From a checkpoint of a small sound classifier.
Model: 3.11M parameters, arch quartznet, activation relu6, depths [2, 5, 5].
Data: trained on synthesized solo parts of chorales (CocoChorales), 39062 training examples.
Rows from block 2 of a small sound classifier, named by matrix and row number. Rows with one number belong to one channel. Each number is 128 + 24 x the weight over its row's rms, rounded and kept within 0 to 255. All counts start at 0.
After each channel's rows are labels from the 100 clips, of 14976, where the channel reaches its highest value: "lies over" is the class under the peak. Only what is clearly more common there than usual is listed. The data: synthesized solo parts of chorales (CocoChorales).
# convs1: first pointwise conv (model.blocks.2.convs.1.weight, 288x192x1), inputs 64-127
# convs3: second pointwise conv (model.blocks.2.convs.3.weight, 288x288x1, transposed), outputs 58-115

convs1.178 [131 114 118 132 149 118 159 124 134 147 133 114 128 170 128 130  99 138  98 135 163 106 151 124 152 147 126 136  97 147 165 145 126 128 134 130  78 109 148 119 100 123 155 158 129 135 122 100  91 128 123 114 145 151 106 139 117 181 116  93  86 108 181 142]
convs3.178 [165 134 133 142 100 130 131 113 125 117 137 118 135  88 131 105 141  88  78 112 140 118 121  75 127 103 134 108 110 137  99 114 149 181 113 113 162 103 117 137 146  99 139 156  97 123 157 101 142 143 124 132 122 139 100 130 138 126]
lies over: G#5

convs1.142 [162 117  87 115 142  82  90 109 106 129 152 141 117 148 146  93 112 155  85  82 128 147 144 114 149 124 105 142  88  75 147 163 147 121 138 108 101 104 110 160  89  93 115 135 141 131 131 153 170 123 141 136 133 133  76 122 131 105  88 129 136 133 139 132]
convs3.142 [ 95 110 156 157  90 162 168 137 124 136 113 152 153  90 121  93 111  96  84 113 127 182 154 115 117 134 135 150 137  91 100 121 124 133 114 124 103  97 134 149  98 142 150 126 130 121 172 143 124  89 147 139 120 129 121 155 118 125]
lies over: A#2

convs1.191 [158 100 112 153 105  91 124 140 123 125 128 134 113 125 120 110 119 162  89 130 144 130 118  97 171 113 167 143 126 159 161 144 143 112 101 153 163 121 120 142 133  90 152 160  96 176  94 178 118 151 115 156 114 165 108 142 140  98 118 102 191 150 124 123]
convs3.191 [108 136 129 199 115 109 109 111 111 152 100 137 105  98 121 133 104 101 157  99 101 110 106 123 138 127 182 119 161 116 123 131 159 104 106 162 140  76 107 118 166 131 136  95 152 141 116 119 114 100 147 152  75 103  98 123 124 104]
lies over: F4; F#4

convs1.97 [ 96 126 141  81 153 156 127 132 113 183 148 126 118 123 150 121 103 167 153 116  99 117  96 135 105  86 112 126 140 144 115 119  79 113 166  86 107  90  92 165 147 146 167 139 130 129 141 127 135  85 117  60 165 110 109 104 124 103 114 147 156 115 183 130]
convs3.97 [151 121 146 122 109 129  97 157 127 126  85 117  98 111 145 147 139  77  98 170 151 101 119 142  95  92 137 175 156 118 157 147 119 123 107 109  98 117 147 153 123 138  88 123 113  94 129 106 159  68  97 109 152  94  94 123 158 175]
lies over: F4

convs1.65 [113 138 110 124  91 109 152 132 158 151 149 165 127  98 118 111  98 109 138 133 121 129 160 159 110 118 134 121  84 120 122 147 145 125 149  80  87 119  94 135 127 130  96 134 128 127 133 103 141 161 122 119 105 154 114  88 103  78 130 144 129 135 123 136]
convs3.65 [109  88 116 117 158 111 121 102 141 156 163 135 138 124 152 109 124 145 131 154 147 140 113 133  89 143 118 111 102 115 122 118 105 131  93  75  96 139 114 140 104  77 156 148 159 150  76  50 122 126 132 123 134 124  98  92 107 124]
lies over: F4; E4

convs1.112 [141  91 135 111 137 122 127 150 140 131 149 133 120 131 103 152 121 153 156  96 146 101 133 158 135 149 126 148 112 101 136 134 138 132 144 117 120  90 161  97 119 157 135  88 120 101 109 112 170 134 125 133 118 124 167 159 110 105 148 139  98  98 127 165]
convs3.112 [124 135 124 133  88 125 118 128 147  90 129 102  95 106 142  83 160 137  96 134 128 149 110 146 145 130 153 116 120 139 132  97 144 108 164 115 131 123 101 151 114 112 106 119 141  98 151 122 140 134 119 101  91 107 131 142 128 172]
lies over: silence

convs1.92 [137 133 148 119 106 152 111 132 153 110  86 144 126 107 164 130 107  78 114 112 156  94 136 142  92 126 153 114 125  88 166 135 134 112 166 115 156 121 116  88 108 125 151 134  97 128 107 121 136 105 120 114 128 142  95  92  85 115 126 129 117 165 107 126]
convs3.92 [162 127 127 116 104 110 156  92  87 112  90 105 190 138 155 106 113 116 137 126 160 127 146  97 125 108 117 109  61 166 100  87 145 113  83  97  94 112 114 140  93 144 106 119 163 100 127 161 117 120 121 127  86 118 164 147 134 180]
lies over: G#5; A5

convs1.199 [159 100 158 141 131 145 150 106 157 150 119 121 126 141 127 164 139 141 129 145 154  92 113 109 152 144 154  98 145 125 119 164 160 147 118 161 126 157 120 130 110 164 152 161 141 136 112 132 143 115 121  89 140 111  76 152 151 143 126 155 123 132 149 106]
convs3.199 [146  95 136 131 154 138 162  85  96 128 172  94 180 143 136 112 168 116 114 136 167 132 145 112 169 130 121  74 131 155  99 142 117 110 112 129 118 107 109 111  89 170 118 171 115 127 113 131  85 138 129 152 168 125 138  94 138 118]
lies over: A#2

convs1.153 [124 101 124  86 148 146 116 212 117 114 134 111  91 109 125 163 114 127 111 124 101 136 162 137 161 133 137 154 111 106 139 142 107 128 151 115 114 135 133 145 136 144 133 104 122 102 118 144 145 139 130 143 125  96 128 163 146 113 135 131 115 119 123 142]
convs3.153 [115 127 154 140 118 106 151 102 110 130  85 114  99 139 161 158 131  90 119 125 141 120 101 128  55 163  77 107 152 130 128 104 153 159 139 113 124  88 131 116 128 127 109 113  94  73 119 174 102 172 126 163 124  77  96 160  96 134]
lies over: E4; D5

convs1.282 [128 152 123 150 163  76  95 128 126 126 175 134 155  94 126 119 103 179 137 119 137 147 125 141 151 114 125 142 142  95 131 132 159 133 124 178 145 167 129 118 120 175 118 153 166 120 130 132 131 131 111 105 141  95 160 117 141 142 144 167 172 138 144  88]
convs3.282 [115 138 109 127 129  76 139 136 158 127  97 114  89 133 132 135 164 145 170 127 158 211 142 147 139 109 121 114 105 159 113 100 147 154  90 106 128 133 115 117 140 166 155 150 168 106 115  99 141 180 140 104 148 139 109 122  89 102]
lies over: A#2

convs1.176 [151 158 104 129 149 126  97 104 145 138 130 118 148 154 105 168 157 145 162 124 121 152 126 123  99 148 124 110 161 117  88 138 134 153 113 143 152 109 134 118 100  76 106  95 135  82 102 124  95 105 101 116  82 112 113 149 121 153 140 126 163 118 117 121]
convs3.176 [104 116 157 107 136 112 136 110 153  89 134 131 170  97 156  98 128 151 178 138 110 103 111 124 101 131  89 154 126  82 133  99 137  95 120 121  80 106 152 135  86 145  99 151 131 126 163 113 148 130  76 119 135 119 147 116 147 144]
lies over: G#5

convs1.56 [103 151 100 145  91 104 143 152 111 146 135 137  93 111 106 112 132 142 108 105 184 123 160 153 133 111 122 144 169 117 136 125 148 117 126 149 142 105 125 171 125 135 120 122 168 128 146 137 149 108  95 171 137 114 161 140 161 163 123 109 139 152 137  90]
convs3.56 [135 146 114  98 117  92 107 129 154 145 140 165 135 111 115 116 143 140 124 113 117 128 114 129 155 106 127 122 148 150 120 106 115 118 108  94 131 172 128 109 130 115 123 103 143 143 125 108 134 115 121 125 170 124 117 119 116 150]
lies over: G5

convs1.229 [ 91 188 100 111 153 132 123 111 158 117 129 150 142 188 157 151 123  97 121 112 151 142 167 126 107 119  99 117 122 139  88 110 116 162 104  82  95 161  89 127 113 148  83 133 149 143 128 104 152 151 156 153 154 129 148 135 122 115 105 127 143 150 169 146]
convs3.229 [120 126 131 144 167 168 141 156 143 119 107 112 126 114 159 120 129 119 103 121 147 157 118 131 120 146 101 144 122 131  80 107 102  94 100 147  97 127 159 165 139 121 119 115 102 120 143 148 138 119 140 169 119 109  86 176 126 120]
lies over: A#5

convs1.181 [112  99 121 127 107 141 110  96  85 131 134 131 114 124 120 175 155 126 138 127 112 117 104 149 130 120 112 154 127 129 148 126 148 168 113 100  99 102 112 114 100 129 138  84 115 105 116 132 135 163 139 127 121 112 128 148 140  87 142 126 107  94 119 160]
convs3.181 [116 123 125 121 130 158 128 148 138 128 136 135 120 119  90 104 144 160 148 132 104 101 159 146 129 127 148 122 143 147 160 136 109  77  81 146 126 170 135 143 130 116 111 135 121 147 119 101 128  94 144 115 124 153 124  71 164 134]
lies over: D5

convs1.43 [ 86 109 130 134 151 141 118  87 117 132 119 123  95 140 116 147 134 140 101 143 127 129 138 107 144 107 146 103 139 100  84 102 116 115  84 101 124  76 177 114 165 112 152 144 120 126 150 147 153 147 182 129 116 120 138 104  92 123 149 105 133  99 128 161]
convs3.43 [127 164 154 164 123 184 126  85 102 137 129 148 125 165 130 103  88 146 116  65 100 123 177 152 169  93 160 159 128 147 145 141 156 124 120 105 122 132 119 149 113 138 115 180 116 106 135 114 130  90 108 122 144 170 160 149 152 121]
lies over: A#4

convs1.239 [123 137 181 120 145  88 113  85 197 123 133 140 148 105 164 110 103 103 131 108 162 130 130 152 174 120 180 148 112 144 114 134 124 126 123 151 111 141 135 129 138 146 113  99 142 172 154 114 151 145 188 130 129 134 111 134 129 150 110 129 131 121 130 115]
convs3.239 [108 152 135 135 162  91  81 133 117 135 119 121 141 117 124 110 157 116 124 109 122 169 165 114 144 145 105 120 166 102 126 141 125  90 144  97 110 161 155 171  96 116 116  56 100 141 121 119 132 154  98 120 132 154 117 150 176 123]
lies over: A#5

convs1.220 [ 98 137 122  82 138 130 102 114 154 142 135 146 118 162 119 111 138 117 150 137 143 160 102 143 114 132 154 149 149 144 159 115  83 133 144 112 160 175 168 124 129 113 133 127 135 155 123 137 113 145 167 131 145 119 105 154 181 166 139 136 117  86 164 155]
convs3.220 [151 153 172 153 124 172  91 153 104 143 136 147 138 133  85 142  92 130 119 125 163 124 131 157 165 129 119 133 166 137  92 106 127 117 142 159 149 104 103 114  84 112  93 145 148 145 163 125 108 117 126 118 110 132 140  92 114 102]
lies over: A#5

convs1.32 [158 127 138 118 121 110 100  99 146 120 114 121 163 136  83 171 126 124  96 135 122 123 109 116 145 164 114 121 136  96 102 101 126 120 112 178 113 115 132 127 118 124 104 100  88 146 119 143  94 147 114  99 118 119 136 119 105 105 146 118 110 129 130 108]
convs3.32 [112 145  92 136 151 121 118 114 103  92 144 131  89 112  98 116 108 123 123 116  95 115 165 152 163 103 165 157 116  95 117  96 130 148 110 106 149 116 110 119 157 152 121 137 139 131  97 158 148 102 136 105 149 109 172 100 108 132]
lies over: A#4; G4

convs1.158 [148 134 161 111 142 126  82 115 135 138 126 137 129 149 136  99 103 124 128 141 172 136 124  85 150  98 138 117 110 151 149  98  98 115 122 131 156 142  94 125 105 138 155  91  86 145 129 129 127 123 103 162 132 110 132  98  99 126 144 114 129 119  93 142]
convs3.158 [136  89 154 115 103 118 137 143  98 146 149 113 119 170 143  97 171 120 146 125 151  87 145 145 158 130 185 140 141 103  83 116 168 124 135 134 102  91 120  72 173 142 107 153 120 123 152 139 152 150 120 146 120 126 125 168  99 121]
lies over: B4

convs1.185 [144 163 132 148 133 174 120 108 122 144 139 141  97 113 129 114 121 115 124 108 189 113 118 146 139 141 130 115 138 160 132 140 132 122 134 134 151 172 106 134 132 110 142 113 151 100 125 160 172  83 110 134 119 153 166 146 120  57 158 140 127 121 154 140]
convs3.185 [ 76 126 118  99 168 134 109  97  94 151 124 130 138 147 140 155 127 137 142 142 106 162 135 123 135 156 143 121 107 102  96 159 164  90 115 209  94  99 104  87 129 146 103 117 144 150 142 155 134 144  97 120 137 135 124 111 155 134]
lies over: C5

convs1.228 [ 82 125 134 122 118  92 145 154 139  98 110 108  94 115 133 180 122 127 112  68 164 123 118 127 125 127 126 167  91 116 133  80 149 119 116 102 125 135 129 102 124 135 116 112 115 118  90 183 148 121 146 135  92 117 145 134  79 118 137 117 163 110 167 131]
convs3.228 [100  94 134 157 108 141 100 127 116 136 155 135 157 100 126 147 114 108 132 100 171 126 134 145 112 145 106 146  92 104 127 164 117 116 101 213 152 123 102 148  87 161 118 123 126 133 121 148 100 116 134 123 135 132 138 150 139 125]
lies over: C5; A#4

convs1.126 [130 120 149 150  74 130 137 142 121 166 125 150 115 156 152 130 139 123 124 102 140 137 115 135 160 145 138 118  99 118  93 149 128  86  95 146 136  85 153 116 166 117 114 119 149 115 143 140 138 159 127 130 148 114 102 136  86 146 114 159 112 112  96 184]
convs3.126 [ 89 119 128 131  84 157 141 111  93 115 131 124 129 157 138 144 130 125 118 122 133  93 128 135 128 135 144 125 131 116 181 107 132 115 217 102 179 107  95 170 112 117 122 122 147 131 147 108 106 114 126 112 106 132 124  88 116 118]
lies over: silence

convs1.173 [115 132 111  81 127  98 115 140 103 131 128  91 125 151 150 111 106  57  83 136 155 130 151 117 162 120 134 178  77 133 149 149 173 143 123 104 107 157 132 116 113 127 114 145  98 138 130 104 120 117 168  94  95 158 111 134 163 125 113 134 112 137 184 182]
convs3.173 [ 96 122 148 143 140 129 136  92 184 142  63 135 146 126  82 127  95  91 114 111 132 147 120 151 117 126 132 120 138 125 117 126 126 154 149 160 117 147 153 148 120 118  98 132 162  81 109 136 126 158 139 129 138 130 129 119 156 134]
lies over: A#4; G4

convs1.37 [119 106 171 122 103 141 127 137 147 144 128 141 109 132 133 123 127 155 155 129 115 115 171 135 166 125 130 136  60 123 119 150 140 125 137 140 174 143 118  97 125 118 122 101 101 123 113 115 100 133 106 137 132 139 119 163 122 100 114 144 170 111 153 143]
convs3.37 [146  91 118 141 145 107  84  99 129 126 128 121 138 160 136  58 106 164 123 160 171 121 126 190 130 105 144 130 115 148 131 176 150 145 155 133  70 137 118 138 120 147 121 129 130 117 142 124 134 135 130 147 147 129 141 177  71 166]
lies over: E4

convs1.134 [130 127 103 142 134 141 119 124 161 122 130 126 137 106 115  64 140 135 121 122 255 124 121 106 113 134 124 121 104 173 115 108 141 141 138 117 143 142 156 132 120 133 126  95 130  92 127 141 126 168 122 121 134 128 125 133 121 135  97 102 143 132 112 131]
convs3.134 [158 124 105  83 138 146 130 150 149 100 159 171 117 114 104 138 133 137 182 142 132 149 130 112 157 124 133 150 134 146 131 118 124 143 118 132  82 114 129 133 123 140 121 147 130 123 139 130 112 122  96 121 163 138 132 120 121 175]
lies over: B4; D5

convs1.58 [176 129 124 115 114 131 147 126 107 152 129 153 109 133 133  98 173 146 123 193 141  93 171 137  96 147 124 114 175 125 111 153 111 150 129 122 172 138 139 150 161 134 130 132 128 134 133 158 145 146 106 132 140 120 153 142 153 110 151 143 143 117 111  78]
convs3.58 [129 123 161 124 110 105 124 135 126 119 129 144 137 126 105 107 146 133 118 179 146 141 109 123 124 135 181 114 121 116 143  60 138 143  71  84 142  82 101 101  95  82 136 151 140 122 106 142 136 103 123 124 165 120 142 147  94 162]
lies over: A#2

convs1.21 [118 116 143 130 127 131 129 102 107 102  89 153 148 107  97 190 147 175 119 129 117  80 130  85 110 125  96 130 116  63 119 144 119 144 114  80 132 137 101 131 114 114 138 142 124 131 137 114 101 111  80  59 101 125 165 102 124 150 170  93 133 101 155 116]
convs3.21 [131  81 123 107 171 115 120 145 156 136 124 119  91 154 134 134  91 129 126 122 112 133 147 144 105 114 141 158 129 142 109 103 144 142 127 113 139 151  89 136 111 112 143 156 145 149 166 106 108 127 131 154 159 103 107 144  99 130]
lies over: E4

convs1.27 [144 136 130 143 120 133 130 171 124 154 142  89 141 150 135 132 119 102 108 124 165  91 109 109 153 111 139 133 132 174  74 165 128 113 125 129  94 137 137 137 113  90  95 120 167  69 119 177 142 130 142  97 144  85 123 128 115  86 126 133 150 176 145 100]
convs3.27 [145 106 153 127 114 145 102 152 125  87 103 147 112 113 136 115  92 139  71 106 128  77 141 142 121 116 138 134 153 147 172 127 128 114 121 113 114 126 140 124 120 110 118 125 140  77 171 122 126 156 121 122 134 114 144 135 122  97]
lies over: G5

convs1.113 [141  93 134 149 108 108 160 113 112 146 150 125 127 118 129 144 148 114 115 167 114 176  88  90  96 127 118 127 177 135 119 116  86 131 189  89 108 118 125 141 137 136 129 127 124 103 119 108 131 130 135 149 129  96 112 140 121 126 126 113 166 123  98  96]
convs3.113 [115 122 137 119 101 126 167 175 143 159 147 134 128 152 117 119 101 120  98 126 131  72 148 100 167 107 157 122 124 135 113  86 123 147  99 146 138 146 129 173 142 146 132  92 134 174 149 127 102  97 171 136  98 172 159 162 152 139]
lies over: A4

convs1.159 [131  93 151 149 105 153 150 124  84  78 147 121 167 125 126 152 125 131 118  95 122 134 122 106 148 151 108 137 104 117 136 156 121 104 159 134  82 118 135 128 120 157 188 115 133 149 122 115 164  90 103 147 133  85 117 103  88 108 133 131 132 140 149 166]
convs3.159 [ 79  94 135 169 150 153 173 131 119  75 141 132 126 116 126 149 134 129  99 130 144 137 104 154 104 111 117 134 143 105 116  85 111 126  91 108  70 134  70  97 123 122 130 103 137 132  97 197 107 160 103 150 113 111 126  92 142 110]
lies over: F4

convs1.221 [132 135 120  91 134 107  80 111 109 135 133 134  75  80 132 155 117 144  90 108 118 156 146 118 109 116 122 130 165 116 147 106 125 116 104 196 138 130 121 118 142 129 163 105  98 108 142 116  72 129 151 101 130 107  67 121 113 113 120 165 127  96 116 122]
convs3.221 [134 154 157 112 169  82 131 138 128  50 108 121 140 147 132  94  91 126 149 113 103 143 170 114 119  93 182 105 148  95 161 142 119  99 149 159 101 146 150 159 136 176 124  82 133 155 102  93 117 121 136 125 126 127 111 124  81  98]
lies over: E4

convs1.4 [118 117 127 136 100 134 130 138  84 124  74 175 111 123 121 119 170 128 153 163 184  94 124 123 127 156 129 125 112 114 107 112 155 131 122 145 149 132 157 103 125 108 118 149  69 102 117 184 105 179  93 112 101 134 118 125 144 126 130  99  72 106 145 107]
convs3.4 [163 124 103 110 128 118 131 149 113 121 149 167 119 128 113 101 144 122 141 109 113 163 135 114 134 143 118 101 123  94 151 129 154 157 123  91 117 128  95 145  91 137 129 106 121 162 152 113 136 124  89 139 162 117 154 114 118 129]
lies over: B4

convs1.261 [132 144  91 161 112 135 129 131 140 127 145 136 110 134  97 133 171 104 138 120 125 182 120 121 136 172 165 108 113 136 131 107 102 142 120 140 131 129 144  96  96 126 141 157 122 115 111 100 129 144 142 100 111 139 117 102 129 137 174  96 111 126 163 124]
convs3.261 [158 160 135 104  74 116 128 160 164 171 137 121 178 140 129 179  89 126 116 134 102 122  91 141 111 124 124 144 147 129 104 147 156 137 127 103 108 160 161 153 107 123 166 184 142 117 170 104 141 110 127 153 108 117 146 131 120  87]
lies over: G5

convs1.11 [160 143 140 112  88 128 106 108 131 135 122 137 115 145 115  57 139 109 118 111 131 160 149 157 137 120 153 135 123 139 140 139 102 148 105 109 147 138 165 102  87 115 128  96 119 158 120 109 124  77 162  71  81 129 113 126 174 153  93 130 103 126 130  90]
convs3.11 [123 120 134  98 143 100 138 140 101 121 105 124 175 152 151 105  97 104 111 175 110 148 131 123 145 167  51 127 159 143  74 143 146 131 103 131  87 117 120 102 113 168 111 107  82 106 166 110 111 110 154 111 141 179 138 101 133 186]
lies over: F4

convs1.48 [132 120 137 101  99 123 112 110  99 130 123 115 107 149 118 123  84 125 181 154 201 127  90 157 152 160 120 140 147 127 139 159 120 179 106 122 149 114 155 164 128 119 117 139 104 110  86 139  81 211 101 105 129 144 125 100 100 134  94 165 118 132 113  89]
convs3.48 [145 104 125 114 113 101 139 143 111 110 164 113  98 143 157 105 129 124  69 136 177 143 169 146 109 120  85 134 103 123 135 137 138 114 127 171 106 130 116 110 162 168 156 107 132 107 147 117 152 163 136  76 121 125 127 113 142 124]
lies over: D5

convs1.219 [137 116 142 134 101  60 145 165 167 172 134 145  80  98 167 113 101  84 134  99 157 125 120 135 155 133 145 132 109 153 120 152 161 155 141 132 106 146 122 154 104 141 129 156 128 164 115 154 112 126 127 112 133 179 153 135  96 145 136 103 140 141 138 128]
convs3.219 [118 132 141 180 142 194 140  86 153  81 148 122 141 141 112 140 111  99 156 160 134 149 145 150 111 133 132  82  99 120 144 100 167 134 151 152 109 161 120 153  88  91 105 149 124 149 127 147 128 167 120 149 133 146 120 139 114 124]
lies over: B4

convs1.198 [119 125 128  96 143  93 131 105 110 164 109 135 129 147 140 145 114 148 101 134  89 140 214 144 112 130 115 129  89 119 129 122 123 140 144 116 126 144  57 150 151 134 109 154 120  76 119 106 151 122 105 122 154 131 150 157 118 143 112 158 116 145 117 121]
convs3.198 [106 132 154 128 110 122 183  95 105 125  86  95 136 140 163 151 130 131 144 100 127 121  69 125  68 152 130 105 115  77 103 123 161 130  96 138 138 133 116 109 123  88 105 107  98 107 110 159  76 153 128 122 121  88  93 124 105 136]
lies over: E4

convs1.226 [122 118 148 126 110 129 115 113 144 144 127 123 142  73 144 110 146 153 123 164 163  99 136 125 142 155 129 141  84 128 131 169 103 113 123 120 150 140 108 139  87 106 130 116 155 164 101  81  92  80  74 104 115  94 134 109 140 153 136 132  94 109 137 182]
convs3.226 [111 135 128 147 152  87 148 106 126 112 147  97  49 142 131 169 153 126 137 126  75 133 135 158 127 115 149 105 124 160 126 106 118 134 157 136  66 118 120 131 125 122 142 160 114 106 154 102 131 152 132  86 165 139  71 158 123 123]
lies over: F4

convs1.177 [141 134  79 135  79 175  90 118 122 152 143  96  92  92 110 134 163 118 127 142 128 127 117 102 130 118 118 143 124 108 169 124 151 144 112 168 161 147 138 118 135 129 105 123 111  89 118 177 126  95 106  95 156 140 108 126 114 105 129 162 118 160 117 173]
convs3.177 [173 185 176 156 170 130 149 167 112 140 122 137 139 143 104 155 144  81 145  93 132 176 129 111 114 186 171 165 130 106 148  98 121 129 137  79 106 153 130 135  90 137 136 139 128 110 113 137 101 106 126 106  95 152 154 144 103 123]
lies over: G#5

convs1.238 [115 142 116 106 134 185 149 112 106 129 137 110 122 202 132 111 123  91  89 141 127 123 136 127  79 125 140 145  85 133 143 145 126 128 130 131 111 143 144 147 139 127 140 151 128  77 155 125 151 140 161 108 149 113 150 114 123 117 116 149 143 133  92 144]
convs3.238 [108 153 120 118 107 137 134 150 199 140 118 161 125 130 111 146 130 168  92 116 106 147 108 128 177 110  96  75  88 112 142 161 151 147 101 125  87 139 126 153 175 124 130 111 104 170 153  92 173 138 132 110 131 163 132 173 154 114]
lies over: A4

convs1.29 [ 98 115 145 124 165 132 155 123  88 128 152 131  94 141 118 146 113 122 141 152 137 125  93  87  97 111 111 100 127 114 145 142 119 124  95 103 145 117 149 105 135 124  60 152 101 121 155 148 162 102 111 124 133 152 114 124  89 141 169 105 141 136 126 133]
convs3.29 [103 126  77 139 141 157 147 133 135 147 145 125 122 149  99 130  81 176 123 142 140 110 166 118 106 116 125 180 111 190 143 146 136 140 136 116 129 141 140 108 138 136 135 101 146 122 103 127 103 123 112 105 144 121 154 164 131 128]
lies over: silence

convs1.103 [150 159 138 132 124 161 161 153 112 133 153  55 168 113 115 175 132 152 119 127 128 141 129 158 107 145 142 124 107 172 102 167 131 117 134 119  94 112 119 110  83 133 136 191 175 111 150  97 122 123 144  86 135 119  91  91 116 129 155 109 105 147 120 110]
convs3.103 [104 113 128  85 144 176 147  89 161 160 134 189 119  95 115 147 120 132 119 103 100 112 136 183 123 135  77 114 136 161  92 149 113 106 133 133 101 138 126 136 104 106 133 159 152  83 103  81  97 120 135  94  96 145 105 100 132 139]
lies over: silence

convs1.259 [131 127 129 123 113 162  74 128 195 108 141 164 152 132 132 135 105 136  96  98 151 109 124 120 136  89 141 132  71 145 140 122 113 114  65 161  93 123 123 116 113 118 145 138 107 105 143 156 128  93 130 105 112 133 117 159  87  89 172 101 132 133 130 132]
convs3.259 [119 116 153 102 110 124 144  96 136  87 128 148 119 110 108 144 158 154 143 129 149 116 144 144 120 138 127 108 144 102  72  96 142 128 143 133 155 118 154 124 112 136 155 137 158 153 119 160 163  89 161 129 129 119 116 138 145 156]
lies over: C5; A#2

convs1.115 [109  80 153 145 110  82 133 141 141 178 135 113 121 149 154 107 133 154 126 116 198 103  85  90 128 137 152 124 143 132  96 115 176 148 145 121 158 116 122 183 153 129 106 150 135 103 133 104 116 106 110 144 124 119 119 139  88 133 115 124 155 124 108  92]
convs3.115 [151 116 189 113 139 142  90 162 163 116 134 144 112 143  82 128 132 135 135 140 137 120 155 140 153 112 124 129 115  85 138 139  97 120 113 124 172 106 118 137 144 128 129 116 110 121 147 120 151 135 105 132 128 171 128 132 114 122]
lies over: B4

convs1.230 [152 135 105 109  80  96 126 128  69 155 124 137 109 151 136 129 123 104 132  73 140  86 125 131 161 134 158 143 153 103 170 112 163 102 151 157 128 162 122 150 118 131 129 173 124 104  94 144 114 112 141 117 118 151  90 152 124 175 123 129  95 108 105 172]
convs3.230 [ 97 132 115 104 142 115  76 140 146 130 120 132 141 106 125 134 141 106 103 150 122 141 154 137 118 157 112  84  99  76 132 133 147 113  96 136 122 148 139 114 110 145 111  95 153 110 120 153 101 107 143 186 115 100 128  86 131  97]
lies over: silence

convs1.84 [152 130 129 129 120 112 134  98 154 138 114 135 137 105 147 148 177 170 131 149  95 108  91 145 117 115 162 107 105 129  75  76 117 111 132 133 106 158 165 136  94 131 111 122  99 129 167 144 143 129 164 142  92 127 109 124 123  98 121 168 110 122 106 105]
convs3.84 [175 147 182 123 128 141 133 142 147 131 112  96 137 122 138  58 124 101 122 130 146 139 120 165 103  88 171 125 127 133 135 139 110 162 143 142 118 133 134 117 136 122 155  98 124 136 123 175  95 128  81 147 143 151 172 197 137 118]
lies over: E4

convs1.274 [162 119 156 114 100 138 151 166 127 102 121 104 141 126 142  58 113 123 124  99 143 139 148 109  56 147 133 114 101 125 133 130 120 110 123 131 137 122 125 109 121 117 190 111 120 159 124 143 117 121 126 106 160 123 154  77 169 132 168  69 149 120 145  99]
convs3.274 [145 120 126 143 136 143 116 105 151 117 127 131  97 132 152 143 107 117 128 166 148 149 142 149 100 133 156 175  92 161 101 107 130  84  63 106 110 154 136 134 144 140 151 117 125 133 109 120 130  97 113 109 120 135 152 150 132  97]
lies over: B4; A#4